Weights of a small image VQ-VAE.
Model: 10.4M parameters, 48-pixel images, encoder arch swin, encoder norm layernorm, encoder activation swiglu, encoder patch size [2, 2], encoder depths [4, 4, 4], encoder widths [96, 192, 384], decoder norm batchnorm, decoder activation relu, decoder widths [48, 96, 96, 96].
Rows from block 11 of the encoder, named by matrix and row number. Rows with one number belong to one attention dimension. Each number is 200 + 20 x the weight over its row's rms, rounded and kept within 0 to 999. All counts start at 0. After the name is the row's rms in percent of the matrix's.
# q: window attention query (encoder.blocks.11.attn.q.weight, 384x384), inputs 128-255
# k: window attention key (encoder.blocks.11.attn.k.weight, 384x384), inputs 128-255
q.14,093,227,186,189,163,216,189,179,195,199,230,198,198,177,188,169,180,217,159,184,167,163,234,198,210,203,198,192,225,180,173,179,195,180,191,262,175,203,203,214,178,214,158,209,237,213,187,181,184,199,211,179,167,238,192,191,217,206,231,137,208,220,197,219,201,201,207,172,188,171,204,206,214,212,169,229,179,205,204,216,207,190,203,202,206,162,200,167,192,177,181,192,173,177,214,178,175,214,193,196,185,200,219,170,222,205,198,199,221,192,215,175,172,207,211,239,195,233,212,194,195,198,168,185,209,214,177,209,184
k.14,095,212,175,204,161,201,207,211,216,238,173,213,180,177,194,170,218,190,211,216,179,231,231,199,190,205,216,184,218,183,171,210,220,189,182,174,207,228,170,199,207,179,152,213,201,176,168,196,199,237,195,171,209,229,202,187,210,187,198,205,183,162,186,206,203,219,193,226,185,216,211,196,205,173,224,217,200,209,133,226,157,180,194,237,199,198,201,212,172,212,210,203,215,180,167,165,191,223,236,218,181,180,223,142,198,182,233,207,196,171,239,225,197,211,210,229,173,212,225,226,219,188,194,169,205,176,230,243,236
q.15,112,215,219,209,214,219,195,216,212,188,201,195,199,208,198,221,192,177,207,221,218,173,187,183,209,218,174,183,226,196,172,183,207,151,238,220,203,175,185,203,197,165,247,226,215,204,215,211,212,183,180,185,164,191,178,244,215,212,216,185,194,210,203,199,190,190,220,226,201,185,175,206,171,223,208,195,206,209,206,192,171,211,190,204,233,227,200,217,231,197,169,269,214,223,168,187,211,199,217,200,222,218,191,208,176,184,204,228,222,216,218,190,228,217,170,211,193,210,171,198,220,181,216,165,179,190,205,183,204
k.15,103,194,191,203,183,196,213,211,194,207,202,180,185,220,192,213,198,205,173,213,195,205,184,185,235,248,210,188,206,204,196,198,216,231,190,188,202,209,195,192,229,156,202,220,224,207,227,169,232,207,216,199,222,172,182,186,231,224,219,183,204,211,200,200,192,183,181,188,189,166,204,177,197,207,199,189,217,181,198,186,220,213,225,211,183,240,197,239,216,193,201,266,171,181,192,168,207,189,232,191,186,188,184,208,189,210,207,199,227,201,220,198,208,196,208,191,165,185,221,201,183,214,207,209,204,237,191,219,187
q.16,105,168,202,164,170,238,178,184,206,224,188,224,203,208,207,204,196,171,194,193,207,194,187,202,210,250,205,201,170,164,178,201,206,210,198,229,199,208,248,197,163,191,197,202,189,211,206,182,204,181,191,176,205,177,199,226,203,217,192,196,199,240,232,225,199,218,219,202,203,180,184,191,185,174,213,182,195,208,210,201,215,206,186,181,209,228,181,199,237,215,213,222,225,229,200,170,121,181,200,225,177,213,170,214,203,173,233,179,203,184,187,216,183,184,216,231,183,186,200,193,246,217,222,223,162,236,224,194,217
k.16,111,166,199,191,218,173,183,233,190,179,214,204,200,186,214,187,201,226,197,218,209,217,210,165,171,224,206,213,242,161,191,165,193,225,222,208,194,211,215,200,205,222,178,178,198,208,205,175,224,237,191,200,232,209,186,202,227,210,190,206,200,214,184,196,192,181,201,216,192,188,169,223,194,213,192,208,207,194,205,184,201,226,195,237,208,166,217,234,203,191,172,225,189,196,196,175,169,205,207,183,207,189,193,219,165,201,225,207,184,186,212,212,175,184,205,204,198,204,199,199,216,205,201,193,194,184,193,218,208
q.17,109,166,202,173,195,178,189,198,233,196,217,212,175,187,204,204,195,238,190,157,161,223,168,204,217,238,211,216,225,187,157,179,224,216,173,204,227,202,210,204,203,193,180,231,207,211,193,167,216,213,200,190,193,214,170,178,200,192,210,235,212,225,205,206,177,211,206,193,182,183,210,204,197,198,183,190,206,165,188,202,224,189,172,214,186,175,202,187,214,196,195,162,230,224,221,170,191,233,189,192,219,196,198,222,185,234,175,176,201,197,191,204,200,205,191,197,185,198,227,198,181,193,172,226,208,185,212,191,170
k.17,102,170,192,158,185,215,213,220,186,210,202,216,222,206,216,188,236,194,208,189,217,238,173,222,198,202,200,236,205,208,197,202,217,152,213,190,188,182,196,184,177,196,184,207,218,204,179,203,186,179,218,231,170,166,223,197,189,208,191,200,194,200,226,186,199,226,206,159,174,177,205,180,216,196,215,214,219,189,173,172,202,199,177,219,222,231,198,183,179,174,179,185,203,176,204,211,204,160,158,218,173,179,209,198,179,213,207,184,165,216,176,179,219,218,223,201,189,261,216,203,220,183,205,185,208,151,212,182,172
q.18,100,237,190,131,193,185,218,182,191,218,174,211,201,166,205,220,208,203,190,191,189,228,184,202,209,190,225,219,197,189,204,179,187,219,187,191,174,231,211,195,205,211,181,194,210,174,220,183,190,150,222,190,188,238,214,208,163,215,186,205,229,216,202,226,208,187,193,218,200,219,231,207,204,178,177,191,212,198,191,174,211,144,191,196,192,235,182,203,218,215,176,193,187,198,205,182,217,214,220,216,201,165,198,222,208,223,252,205,178,214,177,209,189,207,205,227,197,197,231,189,215,211,221,196,196,186,251,183,204
k.18,098,176,184,204,230,205,187,185,213,210,186,197,213,215,220,211,202,209,196,202,162,210,184,170,225,197,226,199,198,195,176,183,146,178,173,193,189,166,158,183,182,203,175,168,226,211,194,229,165,190,212,216,195,223,171,225,172,211,161,211,228,203,250,222,198,201,259,182,204,207,176,215,176,193,176,183,197,171,211,198,189,244,187,185,214,190,206,179,218,183,203,186,180,211,217,194,170,190,186,215,220,233,167,225,185,166,220,180,194,173,189,223,173,194,188,186,230,218,183,185,207,184,183,221,215,189,233,183,197
q.19,093,180,219,169,190,217,192,206,161,179,166,227,219,209,205,192,205,195,204,207,185,198,179,213,171,191,206,192,238,204,199,229,225,225,198,207,210,178,195,224,205,204,167,200,183,221,209,195,219,210,179,223,209,193,204,194,238,174,206,199,219,196,202,201,165,220,166,222,200,191,193,185,214,208,189,202,181,190,225,202,186,207,215,203,206,178,164,218,183,218,204,187,204,191,199,169,173,176,198,223,204,207,192,210,181,183,183,174,218,197,211,229,187,206,192,207,191,191,201,192,186,170,225,178,201,211,199,213,199
k.19,099,191,211,202,203,210,194,222,201,222,233,216,215,180,215,198,241,206,204,236,195,221,212,177,169,196,208,203,234,216,205,192,205,207,169,215,216,216,205,187,214,174,165,182,192,237,196,200,175,206,175,233,199,187,232,184,210,207,195,174,178,178,165,203,178,234,175,211,195,230,232,204,195,185,195,185,203,220,226,177,175,173,189,204,199,199,202,218,195,164,230,177,199,192,169,163,206,218,205,144,231,206,189,167,193,184,175,181,191,221,222,187,202,217,174,221,205,248,202,245,195,172,159,161,170,146,169,212,213
q.20,114,195,206,222,196,200,211,207,201,248,196,202,171,168,213,198,219,188,212,195,216,161,198,195,194,187,199,189,209,172,196,211,191,194,184,209,161,193,169,217,192,193,217,169,201,222,222,201,166,204,207,217,170,210,238,218,173,170,218,172,213,212,195,198,212,207,183,204,235,209,209,220,201,208,202,206,169,183,194,196,143,203,232,187,198,222,184,211,226,228,179,226,201,208,183,215,212,214,209,205,236,186,221,214,194,223,240,194,167,179,222,224,224,183,216,220,209,189,188,191,198,198,236,174,219,191,180,200,230
k.20,109,177,206,207,243,203,216,205,178,192,201,206,205,205,201,199,167,220,206,230,182,158,175,171,246,180,210,215,212,212,185,196,225,230,207,163,179,199,218,161,197,212,188,239,217,191,193,177,207,171,227,166,180,182,163,209,208,188,230,182,184,155,195,181,220,226,183,188,166,198,214,229,203,213,184,201,187,199,171,232,196,211,205,188,212,220,175,223,187,219,217,163,213,199,220,202,187,195,239,221,162,199,187,202,212,193,249,224,241,157,193,217,229,200,208,202,192,182,220,206,170,185,210,156,187,207,232,222,211
q.21,103,200,226,200,211,234,210,199,190,226,174,205,190,197,203,180,190,171,210,202,206,233,195,196,213,206,227,191,164,185,201,171,216,233,174,203,182,209,217,197,189,222,173,211,179,220,207,212,241,239,226,219,217,175,230,186,167,221,179,229,186,175,232,186,180,191,198,181,212,250,194,196,222,214,242,182,214,196,184,223,197,191,200,200,214,239,237,190,176,240,213,205,197,249,225,208,185,179,191,184,197,215,215,199,216,163,182,178,177,196,194,212,201,209,220,190,224,198,207,190,202,198,187,249,197,196,173,220,168
k.21,102,190,190,194,201,227,212,236,206,178,235,214,220,204,203,178,234,186,186,187,228,233,193,212,185,184,210,200,203,178,185,168,185,206,210,219,180,209,202,209,193,239,201,178,162,231,153,169,218,200,211,184,199,196,202,208,186,203,204,235,195,181,199,213,205,199,190,196,195,225,212,192,203,210,188,165,202,190,189,182,228,219,169,180,218,227,222,209,189,207,232,190,193,247,179,189,176,167,194,196,203,227,216,188,177,180,213,192,180,201,178,207,223,188,201,191,205,197,196,205,222,178,220,193,196,187,185,237,194
q.22,112,174,188,181,207,232,224,193,164,171,192,221,227,168,204,194,238,170,202,176,172,195,189,189,195,209,213,174,212,176,211,219,215,177,222,223,171,195,188,185,205,201,209,225,236,174,183,201,200,190,202,218,169,205,206,183,203,171,204,197,181,226,214,172,209,190,196,190,172,181,204,201,184,165,210,216,183,195,203,202,185,223,178,189,199,201,183,197,203,185,193,201,188,193,201,178,177,174,226,201,165,156,200,166,207,191,206,228,192,192,196,206,205,224,208,201,197,197,200,213,222,156,175,183,201,207,217,173,201
k.22,104,183,187,207,191,225,222,229,243,184,213,199,178,184,192,218,237,200,185,235,160,205,217,205,195,200,204,210,213,209,203,192,206,208,194,211,198,180,203,183,226,219,202,158,187,182,217,180,213,236,203,177,206,174,223,214,195,199,188,182,191,210,170,187,186,192,227,216,220,226,247,187,199,192,193,176,186,198,200,181,197,243,192,228,198,188,185,222,191,178,210,201,219,192,163,174,217,196,224,181,211,190,219,215,183,222,207,186,215,193,208,211,208,202,150,222,192,229,193,198,195,187,199,206,197,183,185,210,211
q.23,115,186,199,200,179,189,198,200,179,233,202,193,194,167,183,183,172,209,170,180,227,209,151,181,211,204,203,182,210,167,199,142,201,169,203,202,195,224,204,201,187,174,181,237,202,191,192,209,217,181,183,166,198,177,176,201,180,211,210,220,199,225,170,200,194,204,194,201,199,212,219,229,209,197,208,158,249,179,175,214,207,220,195,209,193,197,226,191,214,175,207,229,216,250,185,211,215,198,200,177,188,194,203,189,213,212,174,247,206,182,215,176,224,196,200,181,209,199,195,197,193,210,204,185,211,203,186,200,234
k.23,113,162,175,171,207,214,218,197,183,218,224,213,210,184,203,228,202,164,195,233,194,223,153,202,209,212,204,183,159,198,183,212,203,177,198,210,182,202,199,207,176,189,225,236,238,198,173,186,211,175,209,134,200,169,204,187,190,199,193,212,192,183,218,196,192,199,196,178,196,200,192,178,216,160,203,217,232,204,157,188,201,207,206,211,224,256,183,204,186,214,212,190,193,187,216,220,187,184,171,198,191,212,164,181,179,236,234,191,160,223,178,190,242,187,225,231,177,221,218,185,187,194,240,192,229,225,186,203,220
q.24,101,211,217,235,216,190,210,205,182,246,212,187,211,205,213,190,195,200,227,187,211,172,198,215,208,201,229,193,204,198,183,197,197,209,220,188,156,204,196,210,214,220,208,164,236,207,164,210,231,210,190,235,194,163,210,189,214,163,188,211,172,248,201,193,190,189,195,171,195,173,180,220,217,174,195,186,189,229,209,191,182,211,198,203,189,190,237,174,206,196,232,202,205,192,221,195,207,181,203,200,185,205,249,233,168,218,205,216,183,212,230,191,191,238,186,204,207,192,248,205,194,215,206,192,215,202,169,201,188
k.24,100,168,194,199,238,229,189,188,205,219,188,205,164,212,177,200,200,179,195,196,201,205,174,194,190,220,199,215,183,195,197,213,220,203,190,244,233,199,249,181,214,203,232,207,203,191,182,182,192,211,238,170,192,143,198,201,193,204,203,206,193,193,198,213,209,202,209,181,202,212,174,223,197,193,199,209,203,150,181,212,209,212,182,191,204,205,232,178,157,182,172,179,210,217,202,202,186,203,195,188,158,217,204,205,192,232,226,186,179,200,160,201,199,213,180,191,191,192,201,189,204,215,198,171,200,209,208,219,222
q.25,110,200,197,212,207,205,211,184,205,176,200,155,177,170,178,188,204,230,206,184,218,178,215,207,175,199,188,225,210,213,205,217,172,197,211,216,202,198,214,213,189,217,202,203,178,240,199,197,194,205,190,210,208,187,205,220,219,173,193,177,215,184,201,181,187,199,215,220,189,173,193,200,182,224,183,214,190,187,234,191,163,182,221,190,188,201,188,204,211,190,156,217,241,201,209,218,247,179,217,172,199,191,210,190,193,213,194,219,220,181,167,253,213,181,226,206,223,201,189,167,148,195,169,186,211,169,215,181,190
k.25,117,233,186,235,172,193,222,197,204,179,168,209,193,172,182,212,211,187,187,180,199,145,217,203,207,198,175,149,196,194,186,223,224,231,229,190,186,227,191,214,200,256,212,236,153,201,221,166,156,157,210,210,166,241,179,198,229,198,218,190,241,220,186,203,213,248,200,188,206,195,216,212,203,201,194,188,167,189,222,205,207,208,182,169,210,196,189,182,223,190,217,177,218,154,176,223,211,194,200,202,192,209,208,197,223,208,200,228,222,207,190,222,220,233,186,222,196,177,198,208,186,171,193,222,193,222,150,222,190
q.26,104,240,203,210,204,209,200,173,216,203,181,210,212,236,227,187,176,173,208,213,166,239,200,192,208,198,186,225,196,212,221,180,181,224,211,186,199,186,210,192,190,198,188,226,204,206,198,247,217,211,233,208,201,228,187,201,206,220,205,197,187,222,225,204,149,208,226,207,180,224,196,179,201,209,214,214,185,204,212,194,213,207,183,195,195,202,205,229,192,208,213,221,204,227,171,205,199,214,213,182,193,177,198,208,211,221,167,174,196,239,188,202,213,257,187,189,194,213,208,186,224,185,228,209,194,196,213,212,181
k.26,101,234,180,197,163,183,224,229,193,176,242,201,190,214,196,235,197,158,175,145,196,210,207,193,203,187,183,215,186,205,230,204,187,203,169,240,214,165,211,217,171,233,206,182,211,202,197,239,183,162,205,228,188,185,222,192,195,227,184,235,208,213,219,220,208,204,222,187,196,180,209,196,179,218,226,159,174,196,184,170,190,227,199,203,230,204,202,192,190,188,206,204,177,259,186,187,212,224,205,208,183,205,189,190,174,197,158,211,218,236,212,178,179,183,179,210,185,197,184,207,250,181,234,226,227,195,227,194,176
q.27,106,181,237,199,205,172,188,248,201,215,212,158,182,225,188,243,196,204,242,200,228,190,204,179,188,214,210,191,197,191,158,188,207,218,213,219,206,198,201,187,211,215,195,178,200,224,174,181,211,203,161,200,215,194,179,185,192,174,186,205,184,212,195,169,195,200,193,192,200,229,196,192,224,200,234,211,214,176,193,192,212,195,182,242,216,229,193,220,179,176,166,211,223,238,202,165,167,176,217,180,199,209,190,190,190,206,203,170,188,169,206,210,203,233,185,191,207,201,221,171,214,171,201,193,200,163,182,207,218
k.27,109,157,208,181,197,186,214,224,192,176,185,194,194,204,228,217,232,198,199,158,213,231,193,205,192,202,190,236,208,229,217,207,191,205,200,209,210,212,214,194,185,180,176,200,210,210,190,217,212,186,196,224,180,157,194,207,214,191,188,222,187,185,197,215,175,205,206,156,203,187,189,168,207,196,173,232,179,191,223,195,194,213,215,210,210,252,207,180,223,193,193,207,154,252,192,197,183,186,199,193,188,196,189,194,159,214,203,188,158,200,217,154,208,211,237,209,220,213,217,177,181,202,193,199,205,212,212,233,195
q.28,107,175,200,253,196,182,196,213,198,192,177,191,220,219,178,214,228,179,216,173,209,179,162,195,247,185,196,205,166,185,214,191,191,207,214,194,196,204,202,221,224,198,233,232,191,230,200,214,175,178,218,216,172,236,164,195,154,200,180,180,185,183,200,184,211,215,222,191,195,192,200,185,193,178,191,211,174,189,219,186,192,202,219,193,206,194,214,205,194,203,203,217,212,199,204,255,206,194,189,211,158,207,198,210,216,215,181,182,180,197,206,207,248,199,207,175,214,221,188,201,154,229,203,166,198,172,210,207,191
k.28,113,218,193,217,188,221,252,200,195,195,222,212,224,192,175,230,201,166,191,211,163,168,190,196,228,194,205,180,162,176,188,201,203,182,187,197,183,225,196,172,195,234,206,215,182,222,215,200,211,164,184,164,205,165,207,206,189,181,191,208,193,182,175,188,197,197,174,195,208,188,177,228,224,171,186,205,203,203,188,186,222,204,201,179,243,230,173,204,210,247,190,211,216,189,213,232,190,155,193,194,168,189,197,193,190,186,185,196,185,203,202,212,223,212,209,209,204,171,229,179,194,162,229,204,159,235,193,218,169
q.29,097,211,198,195,212,202,231,178,202,165,230,164,197,207,224,216,208,206,198,174,230,213,199,192,213,201,201,195,176,238,213,219,226,221,184,164,189,199,176,180,269,211,211,213,209,180,191,202,218,192,214,189,239,193,195,206,195,146,187,199,164,201,190,175,262,193,231,174,173,215,229,176,174,176,205,201,172,201,174,202,174,203,200,210,167,205,223,239,191,230,225,229,188,190,202,232,166,171,176,237,226,193,163,194,225,184,198,196,183,186,199,193,192,192,204,191,244,207,206,194,211,170,186,230,203,200,195,218,216
k.29,103,203,225,172,216,212,216,158,204,192,201,179,244,206,195,222,190,203,197,157,235,160,196,198,183,219,169,230,162,178,223,200,178,236,235,231,216,206,197,211,214,215,251,170,195,183,193,187,223,196,210,191,221,200,152,204,182,182,208,198,202,210,210,180,187,198,218,191,208,225,213,196,221,219,222,188,183,193,204,192,223,210,236,165,164,216,200,207,223,231,213,193,224,196,187,197,207,177,217,213,214,230,184,227,197,240,151,191,207,208,177,219,189,148,243,214,196,153,184,178,211,220,196,220,210,228,212,192,173
q.30,094,220,211,202,213,223,176,131,193,201,218,200,242,213,174,185,237,181,200,187,163,167,202,174,213,172,189,223,190,204,179,205,211,174,217,201,193,233,197,188,196,218,210,214,180,192,211,219,196,198,223,217,200,222,190,195,208,178,215,170,202,187,204,179,222,208,213,182,204,175,184,229,208,209,202,168,199,209,186,184,194,213,208,234,182,191,191,192,161,175,219,210,177,193,226,210,197,198,207,193,181,185,209,233,212,182,174,194,204,218,171,175,204,210,243,213,217,195,191,210,162,189,226,188,201,224,185,180,192
k.30,097,226,205,219,174,201,176,223,202,228,162,192,184,152,186,213,184,172,213,215,154,195,251,196,172,187,185,177,189,188,209,202,218,214,204,235,167,227,227,203,175,185,197,200,204,207,213,180,198,228,195,180,201,228,204,188,184,184,221,185,179,215,158,224,213,176,176,234,253,185,218,193,236,199,224,208,192,206,207,178,195,212,198,179,198,183,197,196,196,258,190,219,161,201,198,187,245,221,217,171,208,194,199,202,219,240,199,211,184,221,215,235,184,218,161,216,189,218,189,195,183,201,216,175,200,209,205,204,193
q.31,100,184,226,159,185,219,176,183,218,203,170,203,189,174,222,208,209,192,173,195,180,176,191,201,167,227,217,176,189,205,198,184,207,194,188,207,173,206,196,228,181,192,195,198,201,198,226,183,204,192,188,230,187,186,188,223,214,190,218,185,189,226,241,238,185,198,220,225,224,209,177,218,228,206,215,177,237,202,200,187,200,193,203,224,218,211,193,209,180,243,202,199,200,194,216,213,169,197,224,179,194,190,191,190,180,165,218,188,229,200,189,200,173,204,180,201,180,230,205,191,194,194,175,210,168,213,203,202,195
k.31,106,175,187,183,198,204,166,182,203,212,222,185,218,207,172,169,205,200,204,244,210,215,190,197,179,214,223,156,242,179,164,167,211,228,173,195,231,190,216,200,204,207,174,205,239,215,192,181,227,218,191,203,231,213,168,198,204,199,209,210,156,196,212,174,202,180,178,210,234,197,194,212,197,203,204,201,247,198,160,225,227,224,209,202,156,235,230,195,169,186,167,227,158,185,188,181,177,140,230,181,209,201,208,198,188,212,226,199,178,166,224,205,195,215,210,201,201,189,213,214,203,190,184,172,186,205,178,217,219
q.32,100,211,211,194,242,174,222,176,201,193,217,188,204,220,198,192,172,173,219,195,196,202,170,202,233,227,184,189,181,188,179,184,189,233,210,209,192,206,223,185,206,217,190,206,189,254,212,193,213,190,169,202,243,244,208,189,216,219,199,214,159,211,204,184,209,197,230,213,201,170,203,176,197,176,220,195,211,201,204,229,187,208,199,195,188,229,179,220,187,155,204,229,195,226,190,199,199,158,191,213,205,191,207,184,195,196,184,210,196,222,174,183,195,207,183,195,186,210,164,203,199,182,202,195,174,200,220,208,196
k.32,105,202,216,219,201,186,185,224,200,181,193,196,169,206,227,210,212,203,169,153,183,231,201,217,218,229,184,203,223,191,210,173,173,229,206,227,210,222,215,208,202,176,182,187,180,247,210,198,225,220,194,191,201,198,231,177,170,200,175,190,175,202,190,215,188,217,214,216,241,172,197,178,189,156,198,175,185,190,243,203,168,187,211,196,177,213,162,240,202,209,168,206,179,199,173,201,196,214,180,181,230,212,181,203,173,213,174,185,207,242,194,202,207,194,192,212,191,232,179,192,197,180,193,208,210,179,186,206,189
q.33,121,181,211,197,190,166,208,231,184,221,193,163,176,196,197,192,194,237,199,206,177,205,191,199,226,207,164,205,196,159,197,143,200,202,193,206,194,222,226,220,213,202,197,176,166,206,199,199,179,230,208,182,205,218,176,210,222,225,164,202,181,208,211,200,198,224,186,198,217,211,195,210,243,179,190,188,196,177,187,196,217,221,213,232,200,186,210,211,211,181,201,213,182,230,216,187,177,184,202,195,202,199,201,240,195,196,192,159,185,207,209,186,193,204,192,192,214,187,191,199,208,212,198,223,235,202,182,226,196
k.33,116,203,201,192,201,196,182,189,201,189,175,218,193,207,195,176,186,190,193,177,241,198,208,206,213,247,188,215,214,201,178,202,190,176,210,214,195,223,196,223,217,208,187,206,227,228,175,246,199,175,207,203,224,219,219,160,208,209,198,182,218,222,237,186,183,205,204,195,188,177,198,226,183,207,218,225,215,175,202,229,178,149,180,216,249,231,219,187,213,200,185,225,174,185,195,224,212,202,176,197,174,181,191,198,194,178,203,160,195,219,217,200,201,244,200,197,198,205,192,211,230,177,215,174,180,167,202,235,159
q.34,104,194,168,199,246,187,228,206,232,177,227,194,193,181,211,172,215,189,202,159,215,199,235,219,186,205,216,202,193,217,173,228,207,233,190,213,185,175,201,181,217,190,188,175,255,199,219,177,188,227,222,205,198,199,198,186,198,194,210,203,196,201,220,193,251,197,238,167,191,213,204,179,181,205,200,204,204,187,193,217,196,192,169,179,195,176,204,161,179,206,228,165,220,193,214,202,214,195,170,216,195,167,203,201,218,189,190,207,186,198,179,190,183,182,222,210,166,212,190,215,221,168,137,240,203,225,176,176,190
k.34,110,189,202,199,203,228,192,176,239,190,176,189,197,206,172,167,199,194,211,185,216,176,204,237,240,197,191,205,205,215,208,231,199,186,230,205,187,162,195,211,231,185,186,197,220,190,228,171,205,242,224,209,197,207,171,192,192,195,175,199,156,216,217,186,232,213,207,185,228,206,211,194,235,234,214,161,170,226,168,194,218,212,200,209,190,212,201,182,196,207,187,190,197,194,187,210,195,173,204,231,200,192,193,204,180,220,203,204,207,207,152,187,199,184,207,187,185,205,207,191,184,197,178,205,225,227,230,194,225
q.35,107,197,201,194,193,227,184,205,178,186,194,208,208,227,167,177,221,203,203,189,170,156,185,215,203,222,193,204,195,195,160,198,184,201,184,226,199,228,206,203,180,200,174,178,184,185,213,182,165,203,162,208,171,144,201,213,254,199,189,205,240,225,197,213,221,227,206,179,225,174,149,207,229,196,219,196,182,212,216,185,176,225,206,203,209,182,179,190,188,205,193,201,209,184,221,172,172,213,229,206,186,210,177,217,213,178,200,215,237,226,201,213,198,198,203,194,206,167,209,210,197,207,180,207,172,198,198,189,177
k.35,104,218,197,230,175,209,203,225,195,215,196,174,189,197,182,181,234,197,224,234,204,199,221,190,160,191,199,153,211,190,193,196,207,216,234,200,202,216,222,210,200,216,158,214,217,205,189,172,203,242,192,218,196,162,222,211,196,182,231,204,192,221,165,189,216,197,169,194,217,158,193,202,190,222,173,215,189,224,221,186,236,205,171,193,224,194,217,225,210,159,192,194,171,132,173,176,218,193,191,166,177,181,231,190,199,202,222,235,169,162,166,218,200,227,181,192,186,206,227,218,162,224,198,166,160,192,160,202,193
q.36,104,186,195,205,159,207,207,221,199,200,171,229,194,161,204,188,216,216,161,180,211,208,189,231,177,194,211,189,186,221,209,180,189,160,149,171,180,184,221,185,190,214,209,210,208,186,206,236,214,233,242,207,155,130,192,216,210,210,206,224,191,193,207,225,218,185,200,155,235,219,211,209,206,192,195,212,185,233,180,198,222,190,215,170,225,188,201,184,207,224,214,186,238,167,220,212,178,235,200,235,206,204,208,198,193,177,198,195,192,225,183,200,228,198,221,195,177,212,180,226,200,209,169,228,211,180,218,201,178
k.36,108,198,182,187,210,205,174,189,201,215,247,187,225,203,156,169,196,186,196,235,191,203,206,205,210,210,212,182,166,164,168,197,215,161,215,182,184,189,185,219,207,225,227,187,241,207,202,173,198,181,202,191,238,196,232,191,183,211,223,199,215,204,236,186,224,179,194,202,218,202,203,218,211,199,200,179,227,187,154,206,231,202,181,207,200,197,223,186,163,179,190,188,229,156,217,235,224,162,178,173,200,233,227,209,177,190,206,164,186,177,190,199,190,177,205,200,203,202,229,208,215,221,192,205,180,194,200,162,187
q.37,113,222,178,186,172,204,183,217,199,176,211,207,215,205,179,190,216,223,216,213,162,196,215,179,186,223,196,211,234,213,208,166,172,195,186,201,210,197,191,200,211,202,199,207,157,204,217,209,190,227,173,164,179,179,161,239,228,171,215,181,167,228,195,205,157,179,222,197,164,156,178,207,221,205,228,190,208,194,208,215,201,204,217,197,240,200,184,196,163,196,197,203,210,227,213,203,189,170,178,212,185,206,172,217,203,220,223,192,248,189,227,202,201,173,195,194,187,233,207,203,195,185,218,186,186,185,194,233,206
k.37,117,208,167,220,197,208,229,224,179,213,195,199,203,167,230,204,239,185,199,219,189,224,173,211,179,209,232,158,184,207,197,197,222,174,199,183,208,207,209,199,207,195,209,230,225,181,197,215,192,199,220,198,231,199,220,188,209,197,224,208,178,185,184,196,199,181,204,213,216,176,223,181,185,179,212,226,222,191,205,193,214,182,213,211,185,221,193,200,204,193,197,214,165,203,180,198,191,173,197,216,191,178,195,179,182,211,219,206,180,213,226,212,242,218,219,214,177,202,226,223,168,185,212,184,180,194,169,217,201
q.38,095,250,206,174,188,223,168,168,171,234,208,209,169,165,234,198,221,217,150,182,194,198,172,232,198,206,185,220,203,198,210,184,174,203,193,209,209,177,192,207,247,191,187,214,179,190,197,207,215,172,232,178,250,194,163,201,205,199,182,193,233,211,194,225,232,178,215,176,173,181,201,228,193,166,191,197,170,219,199,220,193,177,236,198,164,202,216,232,190,218,184,201,197,238,188,191,173,188,189,238,222,223,192,225,149,194,186,197,217,174,218,176,203,211,232,204,173,206,204,187,214,219,200,213,206,211,194,212,219
k.38,093,203,219,196,232,175,217,199,184,203,192,211,197,182,207,235,197,201,221,230,243,225,160,183,200,212,189,173,217,214,193,194,207,205,198,196,205,214,213,201,221,204,242,191,207,201,217,166,216,180,215,183,244,175,205,177,228,215,208,213,180,212,239,188,184,190,196,191,168,215,201,195,211,205,193,185,217,191,207,218,221,176,195,204,206,183,182,209,196,186,177,200,198,167,221,228,159,202,218,203,190,244,186,197,191,229,201,204,189,195,199,239,185,195,237,193,212,211,206,217,210,211,184,193,194,178,190,214,177
q.39,106,202,218,221,188,178,220,207,182,188,208,198,201,174,222,219,189,169,211,215,211,174,187,197,177,196,176,175,227,197,217,178,205,232,181,195,183,197,202,224,232,220,200,201,163,237,187,178,194,207,191,232,202,185,216,190,207,200,199,192,182,190,186,157,174,223,175,179,239,201,229,190,176,175,208,215,184,184,179,173,191,190,223,216,202,207,171,187,207,211,187,200,204,154,188,200,224,201,216,193,218,199,229,180,172,210,183,201,166,173,211,225,191,223,195,215,214,211,187,202,165,179,222,198,190,189,173,212,199
k.39,111,164,236,192,204,187,211,196,190,194,217,199,216,228,231,242,222,198,196,168,210,165,182,194,212,229,216,224,215,217,238,185,190,213,184,197,182,198,210,165,168,199,195,221,170,216,200,223,193,143,187,210,162,187,201,180,194,211,220,209,207,149,196,218,183,221,190,191,182,209,198,201,149,184,210,196,208,206,219,186,177,200,180,161,173,212,173,233,204,156,240,168,230,211,191,186,198,222,199,176,222,198,163,192,181,195,197,195,223,192,188,180,223,219,225,215,189,186,177,222,236,151,225,189,222,194,189,241,218
q.40,098,177,217,200,204,191,187,216,186,155,183,173,221,187,197,209,188,204,203,217,158,197,180,196,202,169,173,174,212,164,223,180,177,156,198,210,214,237,205,224,243,159,225,211,153,175,225,214,178,196,211,187,165,200,174,195,186,206,205,204,205,226,214,196,185,200,197,184,183,213,197,193,200,185,227,202,198,198,231,199,230,247,209,216,195,205,222,191,180,193,212,219,191,208,216,208,241,243,174,208,187,192,163,209,222,234,168,196,179,207,216,183,213,184,211,174,207,186,200,186,153,237,215,225,172,192,202,178,210
k.40,106,221,164,231,193,218,232,213,170,176,212,234,196,207,208,227,193,174,212,203,202,184,179,181,204,180,209,227,176,202,189,231,193,169,184,181,179,213,172,190,197,202,197,219,206,197,210,236,208,166,191,196,196,189,199,214,198,183,210,228,211,182,196,193,197,182,209,202,196,179,222,174,191,208,223,218,179,215,193,153,225,213,172,199,236,225,200,194,193,181,214,235,188,195,221,264,216,173,153,220,179,180,185,193,178,183,201,193,190,225,211,220,235,199,208,169,195,180,189,206,178,159,219,198,195,175,193,200,168